A small CTC audio transcriber, trained from scratch.
Model: arch conformer, moe expert_choice.
Training: soap at rate 0.0035, 8200 steps, batches of 128.
Rows from block 4 of a small CTC audio transcriber, named by matrix and row number. Rows with one number belong to one neuron. Each number is 500 + 25 x the weight over its row's rms, rounded and kept within 0 to 999. All counts start at 0. Numbers have three digits each. After the name is the row's rms in percent of the matrix's.
After each neuron's rows are labels from the 100 clips, of 14976, where the neuron reaches its largest size: "strongest on" is what is common among them. Only what is clearly more common there than usual is listed. The data: read English sentences (LibriTTS-R).
# gate: second MLP gate (model.blocks.4.mlp.gate.weight, 768x192), inputs 128-191
# fc1: second MLP up (model.blocks.4.mlp.fc1.weight, 768x192), inputs 128-191
# fc2: second MLP down (model.blocks.4.mlp.fc2.weight, 192x768, transposed), outputs 128-191

gate.671 092:548512541511489512476477434468477557505488527497491508525490499499519520473487488547508504474470468515478549501491492476570498540516497502505516488531486517498450458484548509543502511516480511
fc1.671 091:468541492524501555469543516473518510510498534513498493460542518527492510489528500491536519508498543477489510519477511506498492434504463470526497526474534485474505507534487484477491526514515512
fc2.671 088:466544437517477467539508490504501490457456534520496540496495514493503510522501501496511518476505439491480469520522510502481472475515465520525452481489526487470529528495498484541511540449513464
strongest on: the word "but"

gate.576 101:528468508475570496485486492506517528512518515488494466515506489483530507458535528500519506518509446496485526538527510532535516474534493454532524499499504474515485462515512489544481530458510509
fc1.576 100:487533547537502487531589488514490489439472503493462505490497481499515525539500506535487494467486546550527497480455506456518447492458507529507509498471504491484509523500488533476513462489494476
fc2.576 102:473509483555502522475531460477494512472512512488485486483502492486467524521448457461493499511480522504479535467482551443524494468499461487509490480513513484466490550502503494482518494509518544
strongest on: the word "must"

gate.494 109:546464482486540492491573478528522547525486504471480502517460494520497489495514477479514540457487525483468470529491481487526530479487534484522463516503481476498527512508509510548502474561498511
fc1.494 110:497485521465461495519446472507526462473513468472479500445510523468521471505486554493471486505471524510479489475478513467466509498493502503485491503498506504477465488477463483522507489517495476
fc2.494 103:546504497552488468498495486478470510498506499462486484517487516476517510456527487482465507547531484496480485527506478489488495480497465542516479536495514526483506468487518498487487508478503499
strongest on: the word "other"

gate.23 102:481514516485451470506509468505509535517483477461518431487460477483551510482501526503513504428495498522534508485510476463499483505524560477462509494505514509536468515460477506515504476504530478
fc1.23 104:559512543473527534468515485452495524494498513496510502509499524501515478471489499497542473499507520540492487515511463460489538491526521507521505506528502540504500481492515499518532501468431454
fc2.23 099:486474542459465497545516471496503520515504489492507493555475460546543476518508466515514476515488499502549519512486496517471477496492526530442480495533518565531490514540518513486522507524512535
strongest on: the word "do"

gate.155 103:511533519534463479535523491539488495508517532477530493502475490512515463512524518517475518508497498509485478441524536485541526501525517473494539515492507518529460504464498532526519536462535490
fc1.155 102:508514494572532503500518520501501514512538531499515500470494485568520518500473526483507535492498508521513480515515503513508512506485499552525546465508450498496525498472507482535506508507484468
fc2.155 105:550478516498495544472536522573532520531523487552500519481466561506509502453477474548530502507502482532460470496511552505493539561515524502537490527501536480531558541542520536495477525509510472
strongest on: the word "i"

gate.735 096:503487478527467463569530514518493471479501542491538520506521498510539497488534510518495451494493496463521472532512471511516475523505532522473501496462469526430506565497517513515469522498509482
fc1.735 099:505501528513517506482505433505539524473521473500562494466507552479450505511516494500492480530490527507493530490505510524473486493470484530511493525550548485506515477488505508525511532469515502
fc2.735 099:492512519524515487484534517490532521510501558475488537488470468507521524475473514546456540549465501465471503486466483526457444500509436479538456491543517474469474529504482488466477532520506555
strongest on: the word "out"

gate.99 101:519535505479499504537508491489568514494482482493503513469489487487486521511479463500519482455505530506508527514496515500490545526544496473515492458523489488492499512491518494523528564464542492
fc1.99 096:506542485515498465482470448533515506532506544520481465539526514553517528480488536503515527511498524529507478506477529496485528467474532456557509554506479480489475506514480488516546475503496513
fc2.99 098:507450522482485507495511532533501523507496522476489496452533464450465494480505557479505477509476497501547521506473544554541480513509478482492500526479496507533535524499488506495488521491513504
strongest on: the word "will"; the word "you"; the word "i"

gate.434 099:537472491521503527542498512482503522460529528490486473504508468499500513529509502502460516493517531515525488477543504517457557501463509489491505517535478523496493475498529504501486514493573512
fc1.434 097:479499547504497542526499467508486466511465488479495531510482497540497529480524464497487495509530539474491559480526500462529481542498500503518490495484473533495486485505539514478502420525450487
fc2.434 108:516502524519531532488507473459533542452502537489476457495535524526485483469503497508485526533495510468529458483493451505443492440486537491515471483480487502444509524495490522509503491483540515
strongest on: the word "moment"; the word "a"; the word "for"

gate.396 100:512444525521494547462478522521502516544523510450488493473488519476516458475480505469505519519523520461468508534498525516502535483490467503487510509503556459527533534509492508516477455516514498
fc1.396 100:502471510471518533492483530472500516468498495551480484457479551462505487528512521483518470486516476491494432552501511500501500539542486527498490510475494544562505509505508523473464509554490524
fc2.396 105:509476480485494501506497455515508498509479477497503475528476529497495477523518522468510494507562495520514474495530492491501467516500505514496502517490496515505466490472508521508540478551505517
strongest on: the word "again"; text has "against"

gate.242 104:541471515544473476483525493496536486474503500519509512520497497507514482500484498501524512525525527490479510484530503500525509467504531557538478509471456516504489503483441524522500479558511547
fc1.242 101:467521515468564495462480483449484491536487506506501491510454463534505509508480522511516481502475542508495501475511477528510524522472483464504509489500515502538514574506490504504547507494567483
fc2.242 084:540486536480514503498470502508501496530504482458526449517482495514503506535498524515517485490488527515475547514488552510507491529451467458463501492538486469502488503490495495486476510498495546
strongest on: the word "his"; the word "he"

gate.649 097:472451511506493471465491537519500510480475515476508501513490502555474479513454492552518508494463546504497551537509530494502510531504499550501506500519493516512513494503434548504475499528523521
fc1.649 101:487517488485476494491479484515554492528472486529498498475475520499465478506506471486542518529472540544554470505501532540489479517504551536523503470509510524505503554515494507491514474528523521
fc2.649 090:478511480474503505508501483462494477479482485496497499481517493470493477539522486511488504467480477526574481521520549504463485504495506512483536468437465499484531528485533453544549475530501494
strongest on: the word "and"

gate.335 105:456525498462540496513513527507516545515501530533559515521468472482500507471511506498473523473495531506490499535494528485468557498523541478461445509502446495443534495544519489529498500522493480
fc1.335 102:479480550529480472524459498496492534489480471515477524483509519479495492531519520489524517498539520518486455479515488445496489536550473514510428525497490489518488496523477489530450482484485522
fc2.335 099:493481565458474490533482485553474508510504481492489522537515514497504481456503528484508489522451546540513517510477526513493490571498496507555497503527510514535519542473505486514490465504449573
strongest on: text has "big"

gate.474 100:530500499469508458485523518449522476469480463503456490512492482476510519522482578516504456505523514487469510527525485491534505485532510470524503484491520500490526452529530449501539474539521467
fc1.474 103:499506458516547536530504492522485554523511544469489475507508528487543523526522484463517539503454562471432441487477514488486527516492534520480511482516509477520489531489495504524475494514490453
fc2.474 101:515514475511484477500473486519510498483482505507556477500486452492486484529496506462503499504509427483477468493501472545474518544477462517509516487503507419501483529477490502531518485528445497
strongest on: the word "and"; text has "began"

gate.11 093:482532511480510473541486482496471504484501509493554477514520495509510470463517472473507474530525553540491532488503486522466471487501496461484475499502489513511529506516526502474501488453483486
fc1.11 094:484492513518525481486511488499506513457525494513546489499485515518540504479484525518474499448519536507525473533485517498518532505506496489507499530519458460457479476523529524488502521534476470
fc2.11 101:498495483518524455500490476453498494507497523496489526486500551503513487504495486510470503516517481478435469513475485516515516495544507529472511485476503487470453477450492479494506489501485461
strongest on: the word "i"; the word "shall"; the word "she"

gate.46 100:505538520525484502513475540454478494468475489470518477523487498506504448521480510492514528530461525515511497505542531513529472482521555523501481510510485533464498543528514499528460534500531453
fc1.46 102:484471495522473551526529552458511442474480527498500512518467491510496514514450491507493513466466495530504492495535537484521515552543462513525514469480471517504519501505486471470492490492512499
fc2.46 097:481495503506480515492498486550495454490461522539471510487503494495521540480539510512463468474514409465525493539523476524484534464484505495511502532525545507518526487502476488481492507498506481
strongest on: the word "i"

gate.226 105:505517535497505512536463511518519505531488502479516465520541479538525501485507549506527505512497518501499464524524523503522500517498482495502500489498550507524514535494511505516504484498552534
fc1.226 101:504549507500488464444490482476482508486476476503470547485516504501489497509487449480517457522494532518506547471490441519475506518478502485469472536527518526450467496501503452531546492531475473
fc2.226 103:527520527494490461519531492469511534520472531471457465471492482549447497497530468506498514535463491507460522551527513467488482521495455483513489510475483480530500481519522504523532543449548501
strongest on: text has "leave"

gate.414 105:493483504472469486491485535481458498503469509473562463483517510483521486490494493547541495455463456535489551515520499464511536523482526489483478503457427486528504477532490474532460502520492516
fc1.414 097:516505502502523547461494517497506479474497541461536501489464472527481502491543501495484513500542500475515476459523509543539528470510479483496534517528510526507506486452517465492545472483491464
fc2.414 093:550502534521512532509513513463482483534489520510532533501453509490484515526470535523471482507470492483497498510461462499498517491550524513448511486506459511482460512499472489507505487488466525
strongest on: text has "looking"

gate.442 107:488488490516454504493514484527512498531479529505506508517492457494513476486519507519522487499496485472481502530464545465549497471481527519481529494484477472546478498507506497465550527518491442
fc1.442 103:512497520486474479489527474520512470472510461531467516451470541481487467489504502488554485518516473483508494525491487505576503476481522510507526539521440478498500517487508465549496526444538456
fc2.442 104:471477512470508514491510470492493460501493503508474514457482520536493496492500535519532518528558447485471493501494504532465506501514508471496505477520449439575501486513535491528487514435513505
strongest on: text has "however"; the word "ever"

gate.367 101:481495527485502499485494452479477466483510479503483504563483518514496475494496494556538543516490482528515488487495489497487506499494474521514476532500502496525500505465479479458561481473516479
fc1.367 108:474488501509539492516493475459501522507497496510482532525518486520509488508534510535525511452528508510530518475522485517485537472520501484555519491507514513479515521481513516503502488473520480
fc2.367 101:484493532460536476499492497501497483509525525570544495524502465443457486487509534461528513516513515502486512553496500471522537481463533497554541520545483482483491498499556473510513499495498527
strongest on: the word "the"; the word "of"

gate.498 101:499515517442502491495506509531545482499516486527503528475488512476484516501528533485485488528481515518547497512504505492497451483519510481492551532465483520517501469514500488536506507545558545
fc1.498 102:496490535504473438498500506530485478492497478515436506462497530489484456506490508481491470531501552494522500502493468481490459518518517486509510468472456546513561483552524483501491478514521472
fc2.498 100:484500548518479528528486467532509492489485486533507487472478523473534494501436525476527496496462544536521512529451498462468514504483480503498513526539504518493490496520506545536535480499473507
strongest on: the word "his"

gate.437 097:521509501495455495491543548493502471474497492505538530506491484511486450538484463475487516510475549517489526541515515493498484484468485498506518516512468525547486527500475479542497463497461532
fc1.437 107:496483483501492470488477517482553503518491497534514464496478518489474501517482510481498485503501495498495539507445538487530502486511515519489451484533503508519485513497512467465536504509477507
fc2.437 101:474509503509482531524462494489500498462507490491496478506513528539480484501495508486480510479571485460523510516465524523459538524532471480508469482551523516474499519518528496519537502481475503
strongest on: the word "would"; the word "it"

gate.647 112:526540519494519485483496476487545536480507498503512534521472451528510525493483516530482496489555536525510543505512493504435513555484525545511443501486504498560515483480518470512515467475511519
fc1.647 116:508464523537502476506468520442488467516483516513529462475486494501451480518476514521444470496450503523509467481513514502520478551460484513489481540490515471483502489504474525486483505500445490
fc2.647 104:493506464525504476515540523456490469478498528484495473498515484511487490512490479473485510521505480498473505512546556479484509507499503489502485510447539518534466477450532542460475481533474497
strongest on: the word "the"; the word "down"

gate.311 100:456475587521467482508505451472519513493482512505503511498509517479457476504506529494497551484475514503494549525521507473449481531538504505454519481496488512517494512481487480462492541468480490
fc1.311 106:516526492531507522506491510450509502529520475570477511481482504513519509494447492523495460468510482486445457477472463493551453550469489520515479492480483504451510506485518521520469516526502537
fc2.311 094:542494547561526485470500479492520515521519544491496517471542502529516528520516521512510458490477503536508486461455482493507483462506494491532480490501475554491475549493469494516507486528503509
strongest on: the word "and"

gate.158 107:536495518504493483472496513504484508481527531515516502538507499499521485521540506488522508530503484526505467550514525475480493500461511456504484493523498528496566564539491488494478500516515493
fc1.158 105:463499462498501521529513498463500527492479482495539553492496495490456514478536511485480474489487542445452515485517461486518533509537509509517510528507486497483512511449521509491525534508477512
fc2.158 098:482494471476494525513492503486517479510539523483467513449517488470504534497500467489532468504524502499546487470516493546445535538502484560528500486494493468478518460522503493492522484518492529
strongest on: text has "however"

gate.157 095:520470519526532506469473496491521485506522543460519508516509526474463495492519485528531494496522500518477489490501547463528510485500535438503503517481516518484505486504541453514513481420479471
fc1.157 104:506508439463521497484498487534518491484492508521520503498511531539485524491492517505500512521490506516520523507508524499516512490544558469502520536473462525552538472513471492450555517498481497
fc2.157 108:507532524485511514495508503508519476494501534500482520535525566525480521483478513526503475529484487488539540519513498488472498492525534446490527520484528508534521499533485508474515488464482477
strongest on: the word "must"; the word "you"

gate.652 097:484500534478524444492485467490495450497491544474490501482508523488504468470550487480533540487478506519457538495511509499514529501430519497484533464530497501495491530511545515506492491522496525
fc1.652 103:466461538536520447489435500502486525502501527501511512498485499539484466460517533502567545535523524540458504528516533495492508470495543506490473459490514464468521498496467485512515523519484483
fc2.652 098:539537547573498532478516512493496510495527548529456489534482484483501506504494467474501492475491470475426510496497559513489498463525550533476559492505514528465504493484533500552516540503501503
strongest on: the word "again"

gate.658 099:491447518516527491483465520507529514535500457498516561498489528480483557496554500496494544482534478470486469498475511514493478462520481492496490486528461508517492512480504501499555509512501506
fc1.658 099:462528478552484548494502479526502542510508495519484492525528527520516523501527489467517535512512545536471476495493484491463525504481468478504484501473560468539490502556491514534531500546512519
fc2.658 099:505541499494528470534507476496494481525542496522439497488520516532445520500508515459497484504473523556479506475545467465485523532494541481524504502446539524458549494528547527451487535514550460
strongest on: the word "took"; the word "he"

gate.35 099:519503531509472535473528478480487509475432524464503529543490535534499542507476508518517479557514521483558534524504533524524503541517462505494505482492511533477500493554504548492507527460512476
fc1.35 097:505441507516483516499540513526468514511502457475481496494492490482475540541496492526461507520492464513498455521517498464527449535475467530512482492512511476493515520536546484516498529498528454
fc2.35 102:498484492474495537502474479518495444481462478486536487486514476547473480480504501508481550500527512500521520504497476561545494488510490532473500515495481521524503504515480528506507452550497517
strongest on: the word "but"; the word "about"

gate.341 100:520468468535471509506484493492485515490526496516513472508522547476545478513503515485539489515513522496490483518482501470487517513479492477486471497474488500498521431545494524498551479477484506
fc1.341 096:550498514522509537471492531529487488524520473511475505562528515451485449521526480515499492481458517526496482512469497475478502513532503506492532476504567452512501500502549489479510506516530486
fc2.341 098:473533505475527526443488496507490552484522475501518524484530476490499474540514519499495501480540544472513534464477511506503533524477493503442485482488474541525461509494478488533505504545455480
strongest on: the word "do"

gate.626 099:513429505482445472530499551500533511470499519517515493500496529506469499510535472497484506510503526536501508540493453530502556534489473477499491505511508523501511493480527496536541495512518496
fc1.626 100:490488500466491545531531524527507530488509495503470545496526467492469474490500527460492491494461494511522516538457443526491482492501529504514519516505484503517447459491462460510508484516478498
fc2.626 097:499481499494479519490478454561529501471522489507534498514498521460456512534471527526511517512473528488521538514497495525497516517505482476473533492477488528458523519516467517521524492510460487
strongest on: voice: female; text has "girl"

gate.18 092:471481478498506503461484484487514493511445509467509491509508535524501498503515491513473535534487493509496469531518529479531519506499517505484503495486497514502538496498479502491526505491501494
fc1.18 107:515513471464499500501483527489473516484512514492466481548510506470512484499466507455503478490469439478494473462513501522532495497512481520538485523507488499455465499512495484510481494553488527
fc2.18 096:506488523488498560471501466500498489509508510485453512501476465539541520497508514484490471518512502511460484478497489503518429475528506533495473492507493512454482464485491499539542517529509512
strongest on: the word "and"

gate.288 102:534471545488511516457476512515465513501488542553490476459482496578538544484547524517513514466495519508513522456531492485539502497504532542498465515482533486507517485484520512495490507513494486
fc1.288 106:491502501522447503497539502503494488507560522505510534513531488503492517529489535484531487511502521525490503501460526481528508473468467443500458512459478484508527483495501525474499525473460515
fc2.288 105:529493459468485546564457465537504524501467536494506537469489471509477534542498536471525480521518535542535555483512519491528513505533465484500481497479520494494506514509495493508514472484487473
strongest on: the word "off"; text has "often"

gate.293 096:514495499525509489536477569498495496503527527487524559505515474470484558490504448502499477568553523491470501496523490502468502519527510484514461526476473547513490455492482509490501488512491515
fc1.293 105:523487549489510507497495523510513526481517484513490467533512467498512459519480502499517521488458528512534536511523464502482509517526483516480552522461501496496509474487472543485520459523493455
fc2.293 108:530520507474463530497488545502514487525523444502545506497491489471510514522466455476503519497525488509523525565538475504496487543471501509505457486490460487491525516508506492514496502490504500
strongest on: the word "again"

gate.332 098:507538490456535518494482536512494491522537547506477456484466510488475502468502484535507508465528497471448532495497490498516518480531528549502474515534516543520489481504479499522420503515493508
fc1.332 108:487485504496526479488488493498516490505476476462491528532561478538478463496508464483514472472457490518546473482512479514510501492504468476509534478474475462512555547482493524504520446486541483
fc2.332 095:528465526497502532454462489467481513509503490487535494487549473516500520524519537540498478496443540517520515519500458531485502480501483487455478470452500518493527494454533537477522538475545474
strongest on: the word "his"

gate.374 104:503487495503499474525473555523466506551501520495504490524474532512504518543519504508468525452446523508438499495511523489461451490476508528497506448523491533495488502504462502496480463523522520
fc1.374 102:528511487471490500542488482526514476529510513505529494516453499478535486509542522519518506478449497526531531523483447535463488554450504468483505486495483500526492511530531470504499538513480527
fc2.374 098:497492489479499495508473487501514473533496460575500494480474497495481507470472449475528496502512536531513524543504465493500493514509492517501482481479528522507437526519549512502542546532554481
strongest on: the word "out"

gate.502 109:519495534480480548510506505508492465515529498516479463476507516523489510493563474497508524502533495524541529519517554506482473541513476472471514471481508462517504523511461493528503494508504522
fc1.502 096:526471482471504468498527497480503506459510547518477486453479533438485459509480488525496528452510518493488497477524504502505513470509499455494516489499561535493509513486467486505492524467550497
fc2.502 090:468468522507478480501474514479531499567508463471524541522463547532511501545494465510518458485541468487496466537532509543474467467509504506499512580492507503466515507516514491516540499536479500
strongest on: the word "that"

gate.333 097:488468500524531485515487512481507467486506514529524527450481513498514451528482502467466457534496527544528492466528485474480461494519506466482483485489509540477522547533523487554505478503486463
fc1.333 102:549473493551472536521503503542495532530503487506445452499479515485502506523490519536510520508512496513515504496463465557477490502502451480502456512501479484497509510447499484532452484498484507
fc2.333 102:522491473453475496500497498502494547540463530495501476499511488547500524476483481516496502471497479466481501485500495468493468514477501523501510501464513512539524495516474509507468484492539488
strongest on: the word "took"

gate.316 098:512516500525545504530504488538489505499515489474564493539463489503534528500487513486468500502480533478504538495558492492487487533510494519508532505515511522488490445532529514483488476509543515
fc1.316 099:515503523522496456511467507473510467503515488527453542492496493489469495525511488479519479456449485533479497547455497483530522492509493499539475494462488496552472521550473492555515513485447476
fc2.316 104:505520493489504465512494498490498492538496468499514476521510542499481508517502583504483485488475513540534511475521545488492480506500495506518511523494485487492489512485497456530508527551476479
strongest on: the word "moment"

gate.85 093:464481532461475497523482526539523486524524488483506465481494493506502500488497489517506536522532559476507484503465537498465480521478526468479538508494507501535492496494512469501500478462534512
fc1.85 092:495553513483501516494495490496491527458463481497470457480440511470526504480498462465525483480524510527519532529527511500523504513468480482461522508493507514500499483555500513423480492501523520
fc2.85 096:466461470493484482477478479479488531497493520494481474481480532516488515500484449509534514502519542549482519524469489517517485521494510503489504502466499506503497491491469487482494486493499468
strongest on: the word "but"

gate.764 094:539465496504563482490460530525490527467532514543536519544503495507503507501510482490495479543524521495474487483523499485522514489492571488496513476480463480485495493521531504482497501457481511
fc1.764 101:538471467511486479511514541513541510472511482511498521521505493497517500530504489480497493506495489503501492526544450516531556508522546495551555460513473494500498502487517497528535497441528501
fc2.764 103:527479501479521480494465531489517502528526568500504505473441530463499498494507508519487497514525468521517523466472483541552498483473552517513502491521505515559522456506526530482527499433470496
strongest on: the word "must"; the word "be"

gate.366 098:530528510501515524512491541523475554523508499523497530538471493515467508499488532491487488508487474522516505512525504510518479508519476461511536542495519493495479506550508478524497494515472525
fc1.366 088:475523513516497520475471521512529521569487529492524530493525505518505526506470470498498500540464493496477529498517507505489488498520477506494511481490564471533485514494490494515510487462508485
fc2.366 091:513458506534469508514466524497516476497475485492527525556479492483479486467460495522487528475478487505516483521475510502506516488506477524457493501491460519523504508578498489506502516505481529
strongest on: the word "where"

gate.739 103:484490575510550436491465476499512507486517483460529492473543527483494458489546466500554485542483500452531462490470501530501487491470498479526487514469519540515489510489512498524443536475495492
fc1.739 094:479504484525492466463520499506493493497512451519505457515476487488519486443530511512482496484529497509468491446522485535477518489497477535549512499502470540516502486506446481512535503513488463
fc2.739 098:528516483526499512460513476502489501515508523498554501478509462539488554493565509484485500493480502489474507538480471449526508484501507498517502476539510457527492473512485504547483464461519463
strongest on: the word "his"

gate.329 093:499512511476526515475509515522550504466505507486520521513482515549528463503450535506494488486489565533534516490468514518523529467550530505454469503465525501500511471458512499540464497513507522
fc1.329 098:477474499496470509524500532483509499482488536525532506478525543473533484472499485480527507506492505511529530489531514519520510499494472524509520493531425475483483479509492502504490532485489520
fc2.329 099:511468507456501521465514498527498491539496504482506556532473527477472512475539494517526463534512507513538508538494501508499536489497544473476519534530430557494508530521482544522489478392530486
strongest on: the word "would"

gate.456 096:485519510464502504517490482515527503468491538516492484526485472473517471472537519529459529507463534503462484485535516490568516461489465484498494508524484471495488531534528491526480500533508529
fc1.456 105:471489449430521505478507511471503482466450516456517506502462484489473477459495501506513516452473513486520510487526515491481483505479527506525520498513526482533517530512557488519499535505509459
fc2.456 101:512509517451486497511481514506472461492478494518507548500502493486551473450519489552520527485471508497467510521537449511506536522513506476513488516511514478563444507492489500508515497505499486
strongest on: the word "would"; the word "be"; the word "it"; the word "will"

gate.635 102:492471546543507507522464456509504528479465476473528489496498544521474498487512482478523469497529503494498538468510469523486557497506462512510473512470463519480510479499513487526489515449483497
fc1.635 097:469456532495471490473518512496514480487481485478499504510507521509518457512508512515463537474473514471524524476523424504459537548478462531465501512502480502495493499467509453520509513512462505
fc2.635 105:474521492464509509494458481497515507512519497463494470497493528528480516521480498507505517481557476520484512525518485483482493462485507509496525502487479468472507506525502468551482470507513548
strongest on: the word "one"

gate.86 111:480472560518493501540494482463494519528461506507501480514498515517489527455520534522480538538509489491548546489478469433504513501473497493505505428449517528490513521516497516500482488476477475
fc1.86 088:535473441511491500495529501475498512503523533509474481522509515483538472558470454432488492473523519516520472510510515527482483472522510472510475500508464486491491470548519473489514503525521518
fc2.86 088:510491502479468498503492480492470477471509507522497500510496498542491489462472543467522517516513530513504485483488467491481511544514508489540484542469488535494491475488510466518563559461481511
strongest on: the word "but"; the word "not"

gate.136 093:541500483480504503509489493495522491515467486457455481497502470507493506486435523504497476535479487515520512463475517542529498516477468476537469457487487522492549554506487468523501563524501458
fc1.136 091:478490512518537504485468541528511495490509515504521488466529462547548547493511480466495497500478469500507441478521482486471517524491501526537494527509507469499531542493485471467513436490504462
fc2.136 100:494483524479547466463499527478512535504525487448532494529478511474511509485502496512458518481484543500470508477479506519455501539519460460486503512505475475520496470477545500550488472494473487
strongest on: the word "one"

gate.448 095:549445509503530524521476446524507461467538497502493454526499519489478506456487510518491453489520480524510496480512477484451481503557509507500479470526532483533501520521492536511498495518544491
fc1.448 096:484468524476494513508516464506499444450485525479491482533476492537487512414530485500502497537518500536468504499506532509510481438512524500539473498499520523533466486508526505497489490530529480
fc2.448 107:530498506492485504503506468514498517496473486498468514493516474522485504489460518506491484507532478503493490499501503510508468493544502468484535492497535526476472518476487473504533524508522496
strongest on: the word "out"

gate.644 101:501472519479482486474500517498503512533549455484507509562477478496466500499519521519498502550499566493490509496476514459475520513520497538550476478472479527489484519504482519540512504516490497
fc1.644 098:492497495475504496459495496500520512535525479505503509536515499500515521460479505541485525534477497488480518523509519512477510537509472461483507465469489521547498521480512532561476473495526542
fc2.644 097:486488544484491461518502537489468509530510533497505527517492490494519495475491482559489510541501485488495457494491531474508527492512453471485495486511515514520480508490504518511517503509533528
strongest on: the word "but"; the word "i"

gate.673 099:538469471518515550451517565482508489511501534515509505498495511487537511521520484484541532498510516531549514541511487484478483472489497471543464460468513511512490488516486473470474494480524495
fc1.673 095:523542504488542478466508511508498568522511473488514522500475500495476529495486502502472495479498457492529542494531504481507531483472530537451500538480498443498464501517491473538545506525493519
fc2.673 106:525456495533472537527498480491489493545469517484539524493496572471482525507432545463501540486509475475557486496493500466502499495493531507474528491489491511511482520541486472481507456484500526
strongest on: the word "great"

gate.278 102:536495508479489510492526531535525506533532526499495500502470451514498511442526506514519522524545503492496515506470492492516486494479489468505512466523519503549485499484521564558498501489527542
fc1.278 096:505494460524578554493552499492505448540479453482516513502513527494480505462507520512514485516537510482464490477448479509507499512514516492515523497537479477491511501483476501455507518508484455
fc2.278 102:505520483455541533496518524502515501430480468528492506517538487520502492479483497531496540483511470473519558497521474526488512520502487454483515474502495513463510515478506504528476495518502493
strongest on: the word "great"

gate.310 092:498523504497493494460475505508512497457507520538490479549528535468481524510549444472474464525496565536456499488482539532546484495526491481505491507519494457497514511462530540475457528542553523
fc1.310 097:505512505466515508481510455475508476514488488471475519505493519444519506503549530499519509497493513502489516528490480520496499480507510482515507506536465497536536477547451490480532495510467501
fc2.310 100:488482477503495479480516561511526530518475486494477509485490492482495498472518504481499547479463490475488489513488511490529511520513464536489493438507531486499550467521487514482450437486523474
strongest on: the word "that"

gate.400 110:541456508468481487531501500523546493480489535530511548504514535502510475476481484544513524512510523539500520518459472500515519538519513492460487538485529459480515506523515502515495552511521548
fc1.400 118:512536497535536463475591516423463515508510503513457461494497469502498518504518475528447476481535490495491480496516480526530465430504503443516511543505474529483516535514530475473482475486516451
fc2.400 111:458493463523498515506536494483519528479495453480471500486526488490496549488481493476494531532522505456491498527509523515537474497505478530530508497438526548464489497534559471510493482530529494
strongest on: the word "i"; the word "did"; the word "you"

gate.59 092:485499501504471518526523505488481511468472491538503488501450517514496512437572488504508479481525502485503452500465517488497568514491561478502471529489506448512558481472477560501495498516489499
fc1.59 095:481518503459479467455513534525475480503504530454530531474512522543521495491482480491548501527510511561505495549493508533524519517495488496498504493487513514510462482464461520531472448513472483
fc2.59 095:469558519539486492472502534519458472503479502498531495525501487537518472497519485518454499537549519505526485450526536541491529517507460459515495519508484532529551498466537514552474475490480470
strongest on: the word "other"; the word "father"

gate.205 100:514457506482496522478491527511491519535478520516496507520494513569494510518492511501498481557508513481513539480465538470527500474538508494464474502466522476507495505490498508543488510495460498
fc1.205 099:526478485496478522526481509510514556483475520538494457509458512498479507541539495482488510507454489505519517506492505502493512525536479529514478501501502475515491504500510494486500520500486485
fc2.205 105:509538481484446501530539522521500540478502489516472526516486540465459501474458513525508487479489546462495493542457489490485517530543492520505519436506485524512506517531483489513500483501505486
strongest on: the word "but"; the word "not"